A small encoder-decoder audio transcriber, trained from scratch.
Training: adamw at rate 0.0019, 2900 steps.
Rows from block 5 of the audio encoder of a small encoder-decoder audio transcriber, named by matrix and row number. Rows with one number within an expert belong to one neuron, the router's apart. Each number is 500 + 25 x the weight over its row's rms, rounded and kept within 0 to 999. All counts start at 0. Numbers have three digits each. After the name is the row's rms in percent of the matrix's.
Before each expert's rows are labels from the 100 clips, of 14976, where the router gives the expert most weight on average: "strongest on" is what is common among them. Only what is clearly more common there than usual is listed. The data: read English sentences (LibriTTS-R).
# router: router (encoder.blocks.5.mlp.router.weight, 8x256), inputs 128-191
# gate: expert gate (encoder.blocks.5.mlp.gate, 8x128x256), inputs 128-191
# up: expert up (encoder.blocks.5.mlp.up, 8x128x256), inputs 128-191
# down: expert down (encoder.blocks.5.mlp.down, 8x256x128, transposed), outputs 128-191

# expert 5
strongest on: voice: male; the word "and"
router.5 109:479500465523513521527467502557511501512447488535539489489500479500518479533481497505491460473514473515525540512487528466519483506483521481498530489492483479467481497479507503510511522495482540
gate.21 084:524491486527567511488470487524491512466518539511512491490471525511474492487465475530524485459504496480514496513477520534497494551486527505505495527544545461527495513520471505492467482471524493
up.21 092:535542490470528518471490473509507481504497507514473551448483486506475527449491483483517499494507504483533483525468488492511540528487503500512498495535493491540535519485506518493497477502492468
down.21 096:475513499505517539517485484493533519471502541544516512476527488486501516533495493471511512503505485504485552506565496502493547531514506512510508480470513481467531494477449477534490531502489491
gate.22 095:557476472495516515504487421459488472539466476476490498550560511519537522501532488526516486458497502533471457493446509498490460490464450488473507500536553497518549503492513515507467500483471492
up.22 091:509470506488479507475506475490453479489482474457503521527555476497510511490473501530522532528514493504479459447478499497529461525484485493473497461495533503501494507528483530487482474443461437
down.22 090:511466519505509516501516462479527508515499499559490532512552442526515513493510514515531512499514527537507467529486475521529494520551472480462519515506431498476529500485514496483501532535507508
gate.23 101:489476500497462461474476531466501506496512515493510485485462476498433510505490469465482496479511441489501539507519477466485459462499482547505488480470485455496489506484446495492459510482495504
up.23 108:508504518529539497514473441505513493447501512490524485479468491477562508498498538490470500486490556484514507520508516511514498556482478553466519493478505535471485498526527490512489497539497503
down.23 103:497472499524504517522497485513533515538546524494495496472480519525503512487503474522529472528503536512513492516516519508439470482564507447542538462512492488513524486484529459500555511537519455
gate.24 103:533458521503511487487488498550536489488509497528551517459470466492550519493533488487475482479476499461550558538484473461495497514531526511488508466474540524457535494509487519529529502535525509
up.24 119:549442528475508501517465511523528481487521512522534526464453474550521526504501508522483492462490505479535538519480476463491517525508537502488502490485519538456542507503498547519505477526486487
down.24 110:487514504488486511504508539489497482486488525530482463559495505473522471554476524520491494513491513526482463471519504505483486482504521530474498551498508527521463453524489515512503555538525518
gate.25 109:437485484523497497507540520464490449503520475521535531531481509499478521548502488482494473504501488480483562495525446444505494464489499527512484469491532525486538502487488486561524501503538515
up.25 108:512477538443479455497500505495530535472502480480519543510492507526468494569563458497480524530513501456435488495529434498501503485501491480497486499500533458506536504471449512521498486502506479
down.25 103:478522485503510498488484495528478453487468507534461492497505463514504496530496522502464521481456504502474509536514479502466471498539518516474502538458509504496525506488495504507487524511523510
gate.26 095:495504475569497487501505553503509547510479528480503532500521556544477506499493490500495521440481484482490484498489485501524497514490511507526446510491529474546474470506530495505526454498548482
up.26 105:486461508506482499502500520489486454485546456522471524497481509491531516519483523503506534541514503491519554530537499488464460490496510486528545515499478532494513516507445501525491532501492483
down.26 102:517517531506552489534538455499428557497530509487431464504532482463493498505514493507490477486526508491471467502514506505520454524485509510508506521488445504552462492495489518481485506522497455
gate.27 109:494483464516504502501498517477494471463492514537461479461522542494510514488502495517475502487459449505495520507509483497501483501508514546499548511450461549512451470521519504502490519487480520
up.27 102:506491475487518496437511493522475512505474519495506546533484476488543481530505512521485484507471499522488487489431461516474517496484485482450482523507536474514546501522479482498487525518518548
down.27 108:541522495517498568532438463536488511518467506474512530535508515482500489474524474518500535479474485512521468524491491493482488501461527495504536478531542482446473528490504494485460490476451503
gate.28 100:509516519531528506489522555508479510465509579512476519496502514537527471518473532468472546487478494479480516476521466499529481519495552504495527529508450524557486431516523471481477494505500498
up.28 097:531480462491486495583529506494529449467477485509482523506508535492498478499511511491487533526525479527550531487483457493507471500493541488515509510494509528529511525505536511527544484501517502
down.28 099:492508508498514510546516484528532539552449478479523515531530495475508542494511496535495495466511516475485480484485490573462531497492490474512518523497525496495493483523489496499522475525510516
gate.29 091:478482493558511474485510513485509481479514507522511518547504510491521545497498500525479497462538470507509458490477524480482471535489517516442493507507542503542455470490459507485480521489473552
up.29 086:526497515533543479482480489500452525504474502502469522506511461480509506525460461501486456488540482489506440451458510505513494505493521512438491486481533477525484479455499459486498502477474497
down.29 092:516495442471461486463529495495475516531557435453531501497493476458540511520506459524505478471494503520495519479537527462492520457566463507498471492510538476489526536464492521520495486431487483
gate.30 104:505530464548513493493501546495483476499460505542453496511501481497520509523513491507476491463457510533467505547516520539485493480513518499497477551484482493516479498528502484514499518460504551
up.30 107:525469522505510508492474467528473480464501524503494489509482470494492486494456491485526488539495465501486487483451487459501465515464486496488522459536540504505452493492479528470466522467505507
down.30 105:530503541545519497487465509452482496510490495485494474521496472528496494546553479537520523503451502511493461486467502480506510529537506533473471507495474526528497459492501463437466512515493472
gate.31 097:510464497487503527516496510459514436490555519494493539471451564485551471540496509476537505489514472478481513492516443506533465520541492480511480475520493483521531491469508518490511517521518469
up.31 103:487503541481516494515514454505474496506529470516500556470496507511508481452574496540542519475528487465518507491513505517508473514533473477477456497485487486538538511500494493504505468529497440
down.31 097:484496495514554520535571511501489465519461508544455518485511497516485539438549481524505521503522505491470498476550572523540527521507500476443481537451537524521435492514465472534476538504468494
gate.32 101:512509474518521448488524473515431551485510533502488534526495498476542541492489511507492477507463472481477503541500473496510528478529505515476501495495512484493497509534513511518441522486454510
up.32 097:539517523471460451500503465485468531547499478489446453528494478507494484492512491510525488550483512468462456476501503489460504434504452536522487462526505508536459534513470496454512539464456504
down.32 099:515488498478479503479529522456496459509559416511499542524504537487508472504494504496533503453482502504493463509505482514500509474463480530512467518484541449544481510511504517475504521470515462
gate.33 098:506495543518519459506469531492525511463522527519523492458457478518506534475527488514498493455503465471490499516474463472532486498529470503462500482486439532536490486476507498498489504535481495
up.33 099:515494457498504515547464526569499468520498527492514518522492551487468463502491508475520475497496506506515513502484496508509530440484527511535492455491513501520499519503504510545562509529509506
down.33 103:499508504466491508513528511486476514486482505469483427498520485534482481536533532547520504486441520507482460502507506557478528537502502467481494536514480490497489484500490531469505494504530509
gate.34 099:477500508569522492480493520494503527510488519506499528444512531509483500516505466470497525486505482484502490535504484471541478473522491502501492471528494487533487469466475499547482500521484490
up.34 104:533465496513445518455491483496510468461489499450487490478449462543476478534525523535543532501491533514497535520517498497472506485509488515506512517510494518508491456481499521460481524474529473
down.34 103:542480466516524495478485482513505485471500508495541545469477502520467481511461502488502524511481506504522497501515439505486451511501537500499484499497493510513522496505533532490526489526515506
gate.35 102:524515483515524543498513486512487511529508509541471506504523548516548488536490537503496496486457491536472525505518480485492527486520489482491530492513447502513542487515519503520515517534514520
up.35 100:506496528470502504453490465505511505491496502493473434513450503504515481537491500550537500463458493540496482514516463500473491514509500492508478487540472498505512490448455545469516538521494524
down.35 097:467507497502471509472504489509500515491498544468469527494490494496485503497479528500513552504472525494520498495525485494460487513513487486514491528484493500504499465476473509507529536542530500
gate.36 091:508492455473470512512472485515459508493496518453489550513507503517526482519515446512500480531519486525489458464492424472522527400540504512505486509511482475534491506501491515478479490540498484
up.36 097:499512543525512485454542467489491502486498459495506436483518509437503509480508505503501533469453509510508525537519575512486469575506526492516517483487513529488493498495482513525506521449500517
down.36 095:517514510466501492547505507475486488524506461537496473485506582496506474517549537543553462519511449511517496482501497481487503477529493537489469472516520451519499479512491527471535528566541504
gate.37 096:481514484495474527471525546475446531532537503511489531527488509536477468536547442511476518553471476487488503473510459506502510477530481529498503520514542518471499457522515555524512522510499499
up.37 081:486505530521561482518488497511502443522471478535490486446531524437495531448515535517480490537509522516498526529531507555507479517506495424484511504501514514507509518496538454530488546517507485
down.37 088:513534516529477516525499462511505534522494488455497515496523524503460496594498543486458520466484553541542475511496518536463493528530485498499546482509485530532512446510471481437496509478513490
gate.38 099:478462526501466514500444508531496485475497498491498502548498486500504515479522505508502532531497495446501535474494445510522485478538508512458455504472509502528482508534552491485483570525535508
up.38 080:531477517490510499496533473470530542479524491496487509468508529505503529499512460482479489488476465479474482521458497477484538496473488518509527493494481522476502493491473501458511461464472469
down.38 089:519530538500531510486498513506504489518565491543548493531508457493535494468529496477504477515503523509482535470488496523506506476463525506483518506482515524509505481490532507497519518479492478
gate.39 105:485471516477532514508518509480463492492499534527481511509483494535491519551519430450493486542524472470454528529517469502492563476510501511471525476530519479461478519497465499531503517487476497
up.39 101:543503503497511531470487474500536568485507539460546505476531485483501474497489470525530556449501528478550463459509513534476462520519538517494525494485515492510498490531514499502447485491484464
down.39 103:533480464458511505498531460500534504482484518476498474490508506495495496478483493479538548512522524519500456445433484489537500519511510490540503485506509525486522516507507500507502486521519466
gate.40 109:478508523539522511510502469507485484493489511505503465548526486446578532454510528552478485503491512495475487483521521565462492524496486486448512545488497483508484498563488489527528527486538517
up.40 106:484488479521483480486513435530483533523521480482504483549510508467487552452495484530511452480519502498488456504520518505520493503488468504491487481543536454474456460503464495515491510480529486
down.40 105:517518494542533498492503491481489502487510516507481476470539491557461481539491520475480529485498513524486482482504536501500497522482490499540487498497511493542500494525553482501545493438521484
gate.41 105:532487469522508497508489485491482490506513497508523527511519482539533488543541476519507551478520526532513482491536501517501497504505515494468472509519511523569500496508501479549424533463483519
up.41 112:564471494490537469498467447496469498487470485500507521514512461524493475522503477487535540475500472502509488450531512507497526511482517512456483497510499492555494523495479478498463539468442504
down.41 107:526477487545455516536530501462478498474531470498478527527519477514495464508500502564507525524480464543506493473478472523508511502470484479458475536529512448506455520508547535467498517486497487

# expert 0
strongest on: the word "she"
router.0 108:554494514545485480519537510435523503516520489494515509497504484509499484510494530500514491501483516460509488481515531515463494487546465512496474499520451469519477526474492474478527525503537468
gate.21 097:488503493526539490469498495532546531517525498501527495493475531508481507494478493500523497461460477484514520536516437462491470486454512460561518503517499492539559482448544512507519499525531477
up.21 099:485448503450484477522529504480506508467497508495503525454509533531452480519522486543479485495490492489503537536525479510506476462560527479499508500481433496499518499499450501534500514526497500
down.21 105:491473512503538494516490479510526490540526512492512492533544468507524508513538461490482492508486505534497502498462488508467560479458461540472475507515496500518471452524511514477495554492528482
gate.22 096:477531547512532485497472480500551509519475505473508531481460508520530530534528504451498480453483461489470518471497463475489507491482464521478522460483477462499492471523504510456511465513547526
up.22 098:481537508493480468473503504480499512466525503502533487483505488541494539501525489542502496490489503485497500548506486450495512461523459516534519462498492552526487483473459516513510512527494480
down.22 098:512478442510466500483472489512480468498473524521513500507474512488537478491479484489527461480534480531492517549533491496519502485547496513524533443510467493518507507440505542551505509497476508
gate.23 101:487450487534574506489487537514472492519475488496519455502469507487500476531479481481546499503505498486501527496470524455481472451485530502508538494514458524531512504442526536517508544490518480
up.23 102:483503510486542515469522516492474476512477498475449524534479492481480492551489459450509507562493512489513540525468518506490505494486480486458502533506462485484489516477491509485467517449515495
down.23 102:484484518507490521502515474505508512452553497497481477481469529474498475461450543470470528541517507532580490562494525454517499532540558494558513537497468537511492494515529510515502522546546517
gate.24 104:518494546485522512508526508498463553540510500524560559478515519489465483489484458502531529542525484513515476502515490564480462500573489489493459504506452527526523515484496506528513533498502453
up.24 107:494466523546512532468513543470529513535500537524508508520497465562496493538506517509469462515478506527499538509527484475461523517519483477524503522466495515481485514470520494496482523457521503
down.24 104:504503512504531512473514489510498437476472469513440493519508467468506477491486510441520535516504554473477509540520505486492482513462473518521526463527488522515470510488506497512446529482528449
gate.25 087:465506478518516501452498460530516470466450495511465477530483495476516573499495493536432533535516491521528532510497504463514481518459504469509524491482515510502488461479502482511488505485527565
up.25 090:535533533487506466490487483516509509511515489502522487453500482435473472474460490461520443441503462442490507481466495501515484519514486520486490527497479504515537502471498510460493483511470490
down.25 089:465463526434519520482519469502515498507513521498521528543496504438496532526531485497493452515519500489462472479502519488487514470512468538495528477520485513459521543498471522467487509503517494
gate.26 092:504535514553476500512519485498525487489509505466535487504454524495495508524501512472463478495467483512524533513487443472503500479490532489523486481503507506456515478491491469504512508493498508
up.26 086:481543522462495507471548499482519499488461486491496543537498462494492527513511489469445465480500507479532464510529468462476495493458501503479467539486511494495531543493445465480485544494481525
down.26 090:553492533476481471485497517481458537495508423464525490471477525534510488452514485480514506473504493505517431517500513481499486494526544481526492451544492457518501518497474518469502500488499519
gate.27 101:483510464509479519482512516536501515495494523493537526492464478486500504507476494529456511494490496484501550540509491528492549496517520451472538500461488502456564482482484506460521508499484529
up.27 102:488487557506528475505533508469486533531501525486491536494527535495502538463545472471525491521494493502487510478509519519503527519510497472510507495541494527533487508470480487543526548530512480
down.27 106:516494504484503478493497482482482459501550556521471515473481460487497512486514498485546528490514478501498488474493531448513502461470497528504511533526495524518506483538546535524520532518509468
gate.28 087:486497483545503504484480505497485484491502538550478508532473536541536509479501504517454480487478481532524501505495482447482513486487520473495508502477514490449495487526492517489499489513486531
up.28 098:491504524470483500476526475503489511540523489501531489490566488473472502487506469494483499513507514488453501485554502494469520488547531533463484508510492513529460491495466507511490547477466504
down.28 101:446476481480468480491525502525497497482558491529516526500477490479533527527530488482499495512514492532475469523521477453511471474514481511519527475454538482476536555519468531498521557536501479
gate.29 107:483505503493511498456520528482502469497518462500517529456516481521499514473504473468469431485511521523490520507504499491520505481536483519494452521464461539512479493467494499495468497517508480
up.29 115:489539500490476470499554510474519540512459484498493546541539490484463499504486487482444483599513490476509484454503522543479527498496493499484519526471538476484447508550493460544512490487514511
down.29 113:535465454531460516526490474488498483464508522495533511529490540535483488533490528508476510540479488518525466518513492519475525468518518515515522470548508484470503503532500473520549545534463512
gate.30 094:528488512542467514518508505501496543460518535497537573502518465535530478500500507530447485524473498518505507517545477523473440483483482466495514452518471476478519479524507491523485518528502512
up.30 088:516505519469500522481511497497483528499514491516505477488493466509483491492498489474467473553518479514466471507461507521486523517533554498448510520526486546518465510534479499487432530479478533
down.30 092:457450470516476477508512540482513470505506513502506484483492500495522506500521518493466472492484526521569523523520508479452445499508478470463524515468519494505522539453473515481516506491506495
gate.31 107:471508472478521458484519487473538506510512504488475506487509534486488507498544496499537473503484434491469519475513521483513568446574465481453502489524504466517491498528469498452497551532487484
up.31 101:506492443462498526556491507517486462508472519475502510562550508459511497499498511494474513538539539561501454471512520492523489466460474486495488543487532529495459496521481517512523496498476532
down.31 104:522479475510482495458489555524500506469538537525495493524474504495453449530461500483478474520507504510508504496505496509455492507486510470506537509505485486445482538496475506445509533500510510
gate.32 104:515517456497477530528510497485519493541474504517550500496518473525497493486494512523428470503459492490514497430515512493489576498488519511486502488528515482487438516503532463492534518494516556
up.32 107:505494577509516481448483487523457497513524506505452449489486514493501463519473511449533527482503534487471501527506489473485488470506481479491501498502511533503499481470507541488495483474524466
down.32 105:459510514496488517506517484494488452522495493492552511525529530457461535502468480508438467497509501529539538514497523498475490474498484545507545483473502521502491500521485460518520477455481502
gate.33 091:519495509501465525487477493520511552502475517448512505504507494551537510507547511490505483498473468480470482471500431500539505487450488469500507518530515490505527482519540519515496513543512510
up.33 097:500517483474508541489517521475525495507504496485495484490548534522501447463452478541507518429489499496501505447531524484516537500508530486515476534514481479544500473498513512464513482506523537
down.33 089:499516514472485542485494521499523498510513464496531506536541483513508463538506504527482511474495545491507500492533478526490527485442487531529491529532569490501518473525538522477509502471530498
gate.34 103:487463476533568488462513529465477448505515527513515546515466517473511518501509497489530485534524534514527523511520480486485476470516460441527506512469454504511531506462537493529514516483502458
up.34 100:510561514474441487523475494538517529500515491486469500467512502494519520466487503481480510477520486467493508504500511519515534522470524542480510487488560472475513510524521494448480462518475529
down.34 098:509461462474507508505455497505499494513510509523512463478525476563518539527553472523507478487496450471421532469455471507530521467522499492462462485517491505525545466507511504503501488533464493
gate.35 096:530532515537502513520451499462491498521479498482488476516466505541544470519507513478493470503491463479484463495508474502526513502507532546487496500498524527462508445481518530479457485505499553
up.35 095:478486480455483485484508501516473480481528474477508562520545512468469498479494485523477495482518545503476479510544495543466493482492491499512506523492501472545562511532492513540487514495509480
down.35 093:475516462538492449428468517527485486498541519482499487467532489463534513536499498495490516446431478573515510497510486510513466484482487504513486473452520498522520532484496510520529557491526500
gate.36 132:505528507493537481445547473504488514527523509521498482454488480485494510473508478461490497516481471498459516504514473467513547486553528543461483481519474512514511452509466461482510516536520486
up.36 124:481477515492542475507498536518487491531532478542523538477504499492515508475494474492500472499501528520512514503474494471489481518505484480508472435465497524514485503436473524547530484498531471
down.36 123:525486491537474514532480522506518493485563498494499516471489469512509503528464537520490523471504488500521503507483504489479444555510482470508524466479487501457493511493497523495529526525514494
gate.37 089:490473495492510490487489489491540489510504556483527533504475516472521531539552468456527537483513488498444517498501456454541521488504498504492490499516496536484551474476482495499505520499512489
up.37 087:476478489498463498542479464489518482506502485519561489491510518525472503472527476512498465514500523464508496499495539512459454492540505513497474453476505498501522533430482535510545464513477436
down.37 090:502545509536494485452475498492549515503485537461555461509512488511495536526448497441466524538484524526524520496484525504485516513479477494517508480514501514496473504520485480514498483442506507
gate.38 095:464524519553549500476490485523526568506495506537513479486508534492496528471483498500481494495482496521521502488475479519503488525505513478570518492523512513522482465517520479504509515446517518
up.38 095:522512472513441499514514518470506481453486511439534533543505509527495526530524505543439518503495512518529496515512527526494512509539459550486480464455475520515500487493489459528494471519513485
down.38 093:523470506526515520550514507467530514476491499480496460499500549523490490462513504496511565496482504509546510500462487526493504523478530497528457549477506536478516474511518493503464488489509457
gate.39 125:502496495516534530513501486464494524539475526507511421465501509493514510488499486511489496473514516502443495468509506502516502492494555536490474477513503505480473440530523485477478419496491522
up.39 129:525503511489501535509543487472482448534468478505527444493551529516505476506514514516559542476488536534491482488528548547485483503517477475529504490490453512489492492485509485480543511473563469
down.39 116:532488471503451544509474451513488506492519515533460514459501503496548450500468540512500475520462494494494492482517523532497472499528554478513528506505482482498467461529548498531528527535553546
gate.40 098:496526509519572463476538508445499524494482489503487527503475502482498542436493463456492468527498488523475465517528490525475480536544466513501505486520530474503522491481527468494495485468502453
up.40 095:502499490482493517524461520516518481515487518507477466501469472527524496512482557485474539507494491501481512513503528478523492543397528486495498516465482547508538522512535536520504485523523523
down.40 096:482536444484528485502503492485493461539484535529524513495451484510482523529521493492497493446516511490454503497536502508542534482473502523487525484507474487483522483532511534499488493489507494
gate.41 100:513466497512463496503481535470516477490506530529545504453492510459478507505494494488512509485528472480478549507514483460513488487527523519517435493526500481495495522477504486469517534508482498
up.41 097:515480486478508514454520503466485468493470486515529518485539474509456479471507516491489525488527481492488543467463556499451535516500508511476484538505547470534470507517541497492469502482520513
down.41 105:453503503502495508494532432528505501480473533495442462525490522443530484517513518470520464510482507524496495484538477501514513482487526474483480526478507477523469474503475480566509516489525498

# expert 7
strongest on: voice: female; the word "her"
router.7 115:532548508445465533507507479501501481498473530493467468512513483470485537450505471503473509491534507505495528487508488516500492474471514521500489538524521536513487510496486466451457531497465488
gate.21 104:507482497484517491465527509512480456527488440530507496465530496455484461490465493475504456523497487526462511463499540478474523470525482498535470473521484485482502511450496525501499544531539516
up.21 106:509513502478487516465529471499445506510496460562465500491504459490468465501484454478553476521492523500441509473522523511450545510528494512489468475514493475495451522472488542477487538494513515
down.21 107:499492500519506496544558477523508464470561518544527530503457481500555459523477515491485462476474546563504502524536475498496530500495524478512496514494508502475480495539509508506538524515534471
gate.22 095:512500470516488516510484479508476494490485517516490531519518529485516500491489501488514499512524500541512438479514471515479494504462516491496519487486513493502515530536496520467542494501500491
up.22 094:497460532465481476489504586499483504479458506494533517514514520504473478498538474544465522493498520494489541488515495532514516468506511492516466493482532522469538528507507476520458484544488470
down.22 095:489470540492469491515524478503511486500549531507528527507538533497443507509563486550468545484542475465472496483459449519520485497495487502489482514512496476541488560514505481529475501523494477
gate.23 092:526519507467498531480512486498470519466475492506501478544503528496467507474481524481482507513440500454488501509539460501484560509493546494532506526525536501480522497490504476464532475520528512
up.23 098:467437508509459487485505505488500511476518450463522535524526486508498480507494479506497496472506535527515524509518504503520513500473487455535451479427497496509546504432520535527497479450522451
down.23 094:544502507519534520502500493519465499532509521544482511518521495537520504520523495446473463517499490514510497478451499509508548490488508527512506507500483509501496517526537515510548507533510519
gate.24 096:490494495537529546527509487468486479539528497487467475512505523524497522501503520468541451470503484453464497526523461494524495520496482521520523521498448527572515414502548475490550510510526480
up.24 098:472530519541497521491535497488495522555489539517467501523493488540508446516440549444464533482499553497482512514478492504470518509455540514456504519545487497493502465532522485463506452480465507
down.24 096:540519495521473549506518531488508463548505523525492546428517520532459503480504486496497493534513489532498519501482507498500432525520471493511496496516551507487458479489546502504511498492506529
gate.25 097:478558506503522493467456482538494534533516530458452494479468473461523478513507543474476539501500572496480486534542520538509533535492494492539522540473512453527489480555535469500498501488556504
up.25 094:500487478507487522556488542482505518508508463549541519484510490518505501460461466539486462511496474506536509483472483477465461506538480490460467496497488459470502495457495515478456503502427516
down.25 104:480506491512458473514490506490493457497451495506458499493538512513447476486542496501517522499528454464535501476534521496469509494529514480482470492484450464522539515510467473507503496502482511
gate.26 102:545504496506540517518493478488488494523472484562498457512486487445515535478504487491540503477514490526521477481499499474509466464489497517531508503485491541502494507517479531498536513523488488
up.26 103:552504510487507522529513481497518461461488506487475486528532534472478493533533511490502530520471514541489507490533520494465526480500480503527494496523511523494463479506449529529512499512483500
down.26 101:498483478527487510504564494453461495531566481518475495455492488484523454471513492501492476510479544527488442502550564503471496510536463511451511495493500509474504516511482526531506542537468492
gate.27 105:526514481488541470463458478536512550511507506477489531469464456500541492529557426507514515487460492471480531519522435476492502468484481498466474502474510502518541458494496519508496497503509507
up.27 108:484543490499502517481471483544477505467521490513510497470465492438499511504502515500517492485538478463470463514521476520528476502520463490479498505500479486484506524481514490449515544498521484
down.27 108:545485505529514481507519457493520499464503498529488493528528486491461539487545522464513500532498485496468507482500469466486515471483477545495540512531521489475486474493538493527511498508504515
gate.28 100:541553508522489534496534516497478497517500525525486510511542501468523470489452530490481529542472489537533514483510486533517509459484537539529549528510479490524440505545559475498520484500483495
up.28 094:499465490457532476458493417526435467465500498514479468502487473505543526470538506500535484462484468488516507497457472446505475485478493523445484506500554471501507497498498520492492557454513527
down.28 097:472510489547513497510517461499533456558511472550486481448536488536528517476515526440523502502500503446470473460485519479463509472457511484465531485509485506515510473486522464479481484463471531
gate.29 095:481508521486520501469471531500487454532486477500482484450485497490497545461481473468503515475534501493518510503514522441496451522429491528541479522447507503515525509474489478497513478511500513
up.29 096:526493487497502467499491478476521509462530496536496515486466482511506457484516511474493491517464478437447505493458415500516509505543529489437512473516499463528516511513484542486481502501496495
down.29 099:571507478491457544483475548470470539483502504489492535496547516497495494489486494515496510521536508502457487469506480517513479500510482504513532522520520484505527506459501519502530480491514478
gate.30 097:520530525490520509445492477510486540498501528491518456458473489522505517470490466452523512455496499500492505567511489493537498503517503467517512436481494514503541504475531523519494511465530445
up.30 096:494506482465529505513459500514474497504460530463514482514478480446502475523499439527525506541516495479486516491489521517498506496507505539477538511523514507484487504477519494477467494476462519
down.30 095:503493548490478494491480467487514459482512531520487444492469485496496468518532481543511505443525498463459498501481518488521476487533535500461478530523474489494526512457469505495533532505488469
gate.31 110:506499474516459525525516496475483465483450513464537517519479557455543517493542537537447502486474519530524512487521488508532546465463521473462476530491480555519514484515525521502518478507514494
up.31 112:516509533536552495493481524525488510532525452553471475465498489522491488518456503470524457497524481484492485540457506471459493514512484526511542452517519476514497494493502493494529526525513508
down.31 112:522483508489504532500482520488482477509491448524445460478500464508520476501490486502531532511472500501483535562488463493515479530516480501486473474497501494494490498443541513482514511453518495
gate.32 096:501539455517529503481513506484491471502476488493498476521497520497472515510470530442512495536485480526471499505493505485507509481462446497563513478502480520543533474471505478486536510483536488
up.32 094:460477515517519477526486518509523490484498508489521506528478517452534496530554534514491513465505496483516465516500506481495504495529523505500524523499510453494481465547487466497542488521568532
down.32 100:472470494501489491474466505515506531497523517550542515522514463511499462472514511519494476492501501491483501485518484512500514498522495495505530505481505481459519528484474533525510512487508492
gate.33 098:519518483510515511491496463502511505505516554525525478482512468490519528480501486527505501442442473492553518472474533490506500516470517516462476517502534493503506501524518511488464478510516550
up.33 092:504522501490489522491467490501511522502476531447521498534531513485532512525511511491451466490482519540498526452472480511493535455488526545511477484498491551493513490503492527517471480497469502
down.33 092:500507511507510484525471474509450502528481500503444464466509529457525473504459532485478485512503515528514500522523523482474522504502506537495549508460509517535473519501534501487517480464516512
gate.34 104:517498482500469501519492456510460501447474558497563517556445524485513533491525480514441514521501476513535526528553464527500485486505502537482504520481501500486483505497490530525512532501512491
up.34 100:534563547463473516521498470507502480504482521502536481503494496482515534487506515528521527543528487484489527472503468510523487493455477525501483490524533496504519507497524516482517503493535481
down.34 099:486495566440528473482495520505461481455513517507480473486501509457464519522538470512480548491533482509491469472459516506561503493528535493474498495472481523518501538498483494489516479499474496
gate.35 111:497530513481467506472468540496529515448461524510523530462494524463470493490435497484447520501501480475532522474526517506495503511468548525517512496479492518479474522493429483484509532493495525
up.35 111:491483493501505515452460552508515486473469499539478539428449489505477502499462459508504486471515468487504546491507513481514505525518501516463456496466483525478519535483479512452472500483481520
down.35 104:486537494467464536517485494525530492525520479473540481475524495514539479522486534503490507500458547535547522565483508507492467523458496520492507488494545482485461468532509553524490503504481509
gate.36 104:498473475510505505507450527493529545495506458500511520460531502532516454487476478517498471457531482508500477457502507518489470505478518524465460511512529458475530506493481523477452500517463528
up.36 101:509577530524509480478568489506495509514508544536480505478478524446534542520525527476463485507462451523481509519529482520486538477527454500482517523479470489509474485538541443515522499485521496
down.36 098:508464480534518485513456485470532487511464505510487508490471473468477522465476486459494508493466487494483517503485472449457479530475496503531494486500467519506530521485479459513479487524504468
gate.37 097:525485518521502508505509525506499495446523520547467485486515497453490531483500519514467499502498472527543520533526476477478456506496499525512529494470494509511504493497503489519539515502543522
up.37 088:531540511478446513525522535530515477508469480541488460486492455471516512463504501545498469496540483491454514570524471567500501515459494491528521524516524498479492497500508465439495522537478534
down.37 089:452491509491505488479503486440444491499518536509497506580474471492503510513522505508456530495518516534494480482445487520559531514499493512486480516489515490475552545524513549494475521493469498
gate.38 095:502449552561486490476480513515491492479518486493486475519502516508492491492513491457493501535526429479488518487505516459474449530506505482491478479517474493518508477480498483523491519526540529
up.38 091:454521510433478512501504481473494508521492537526509503518499465497490551513495521536500552468480552489524503535503505564537530535448483513463496546477527531479520513525483531490501494456476468
down.38 094:512441540487526490520485506492454511541502531486463476490507486513547505492507488488509519509506479509504514515508503496505504477537485514517478475471519532505490478456518485531557532489506477
gate.39 088:489516539532485521478495473512563506546504499492523470483539480514537497513499513508531545487502518507498481503502535464510446485491503517522519465501533539522525454485516468541508521488491467
up.39 087:466463505506463504487506466494502456480495517472490481503472452437488536473495487527522546497505497525489492472472479502534505510513499453516489456485544501502519497531490528471476502485515471
down.39 094:525478481503521518513509476483485488495501482549528522469464505532512514484508511506494503496500518479487472498485527505545510539477535498508486478547526504471503487522524504503525470529528493
gate.40 109:483508507505523505484505469484476464521474517559441466541505538488540535480528509479471488498492532526501494508505481506504502512454483518502503545473527491541480491545523466500527488464567474
up.40 110:490512493487521453476498461492502560502543487441493528495471510469528521501517482497529567502452481494508509495494514498512534515535485509541515452481518500500511481532514526532539515477560454
down.40 108:526492537532533490508475534505490503501486507524505502526532501506492495513467522487489466536489504563513512514489506513519493468507468515504535490480553536456459480514548488486509506451560510
gate.41 101:506513508525503471514485484550479505497468494486537462492434467477524530496506496510476521483483515486553514566448470470547505463460480496486497501513512537504534485533527533502479427470500529
up.41 099:474466488535500482462481527443530498483532514527481554473499508507467484501526487487487496543477478505500497480529526466491504542542524448480510476460490465491518501469479447455517542529535514
down.41 093:540491508530493497503485490515502532485513508522460492513493513487499465501484469509518488539489442504469527479490479478449501501540489478558496489518466526487527488446481526461575517513492509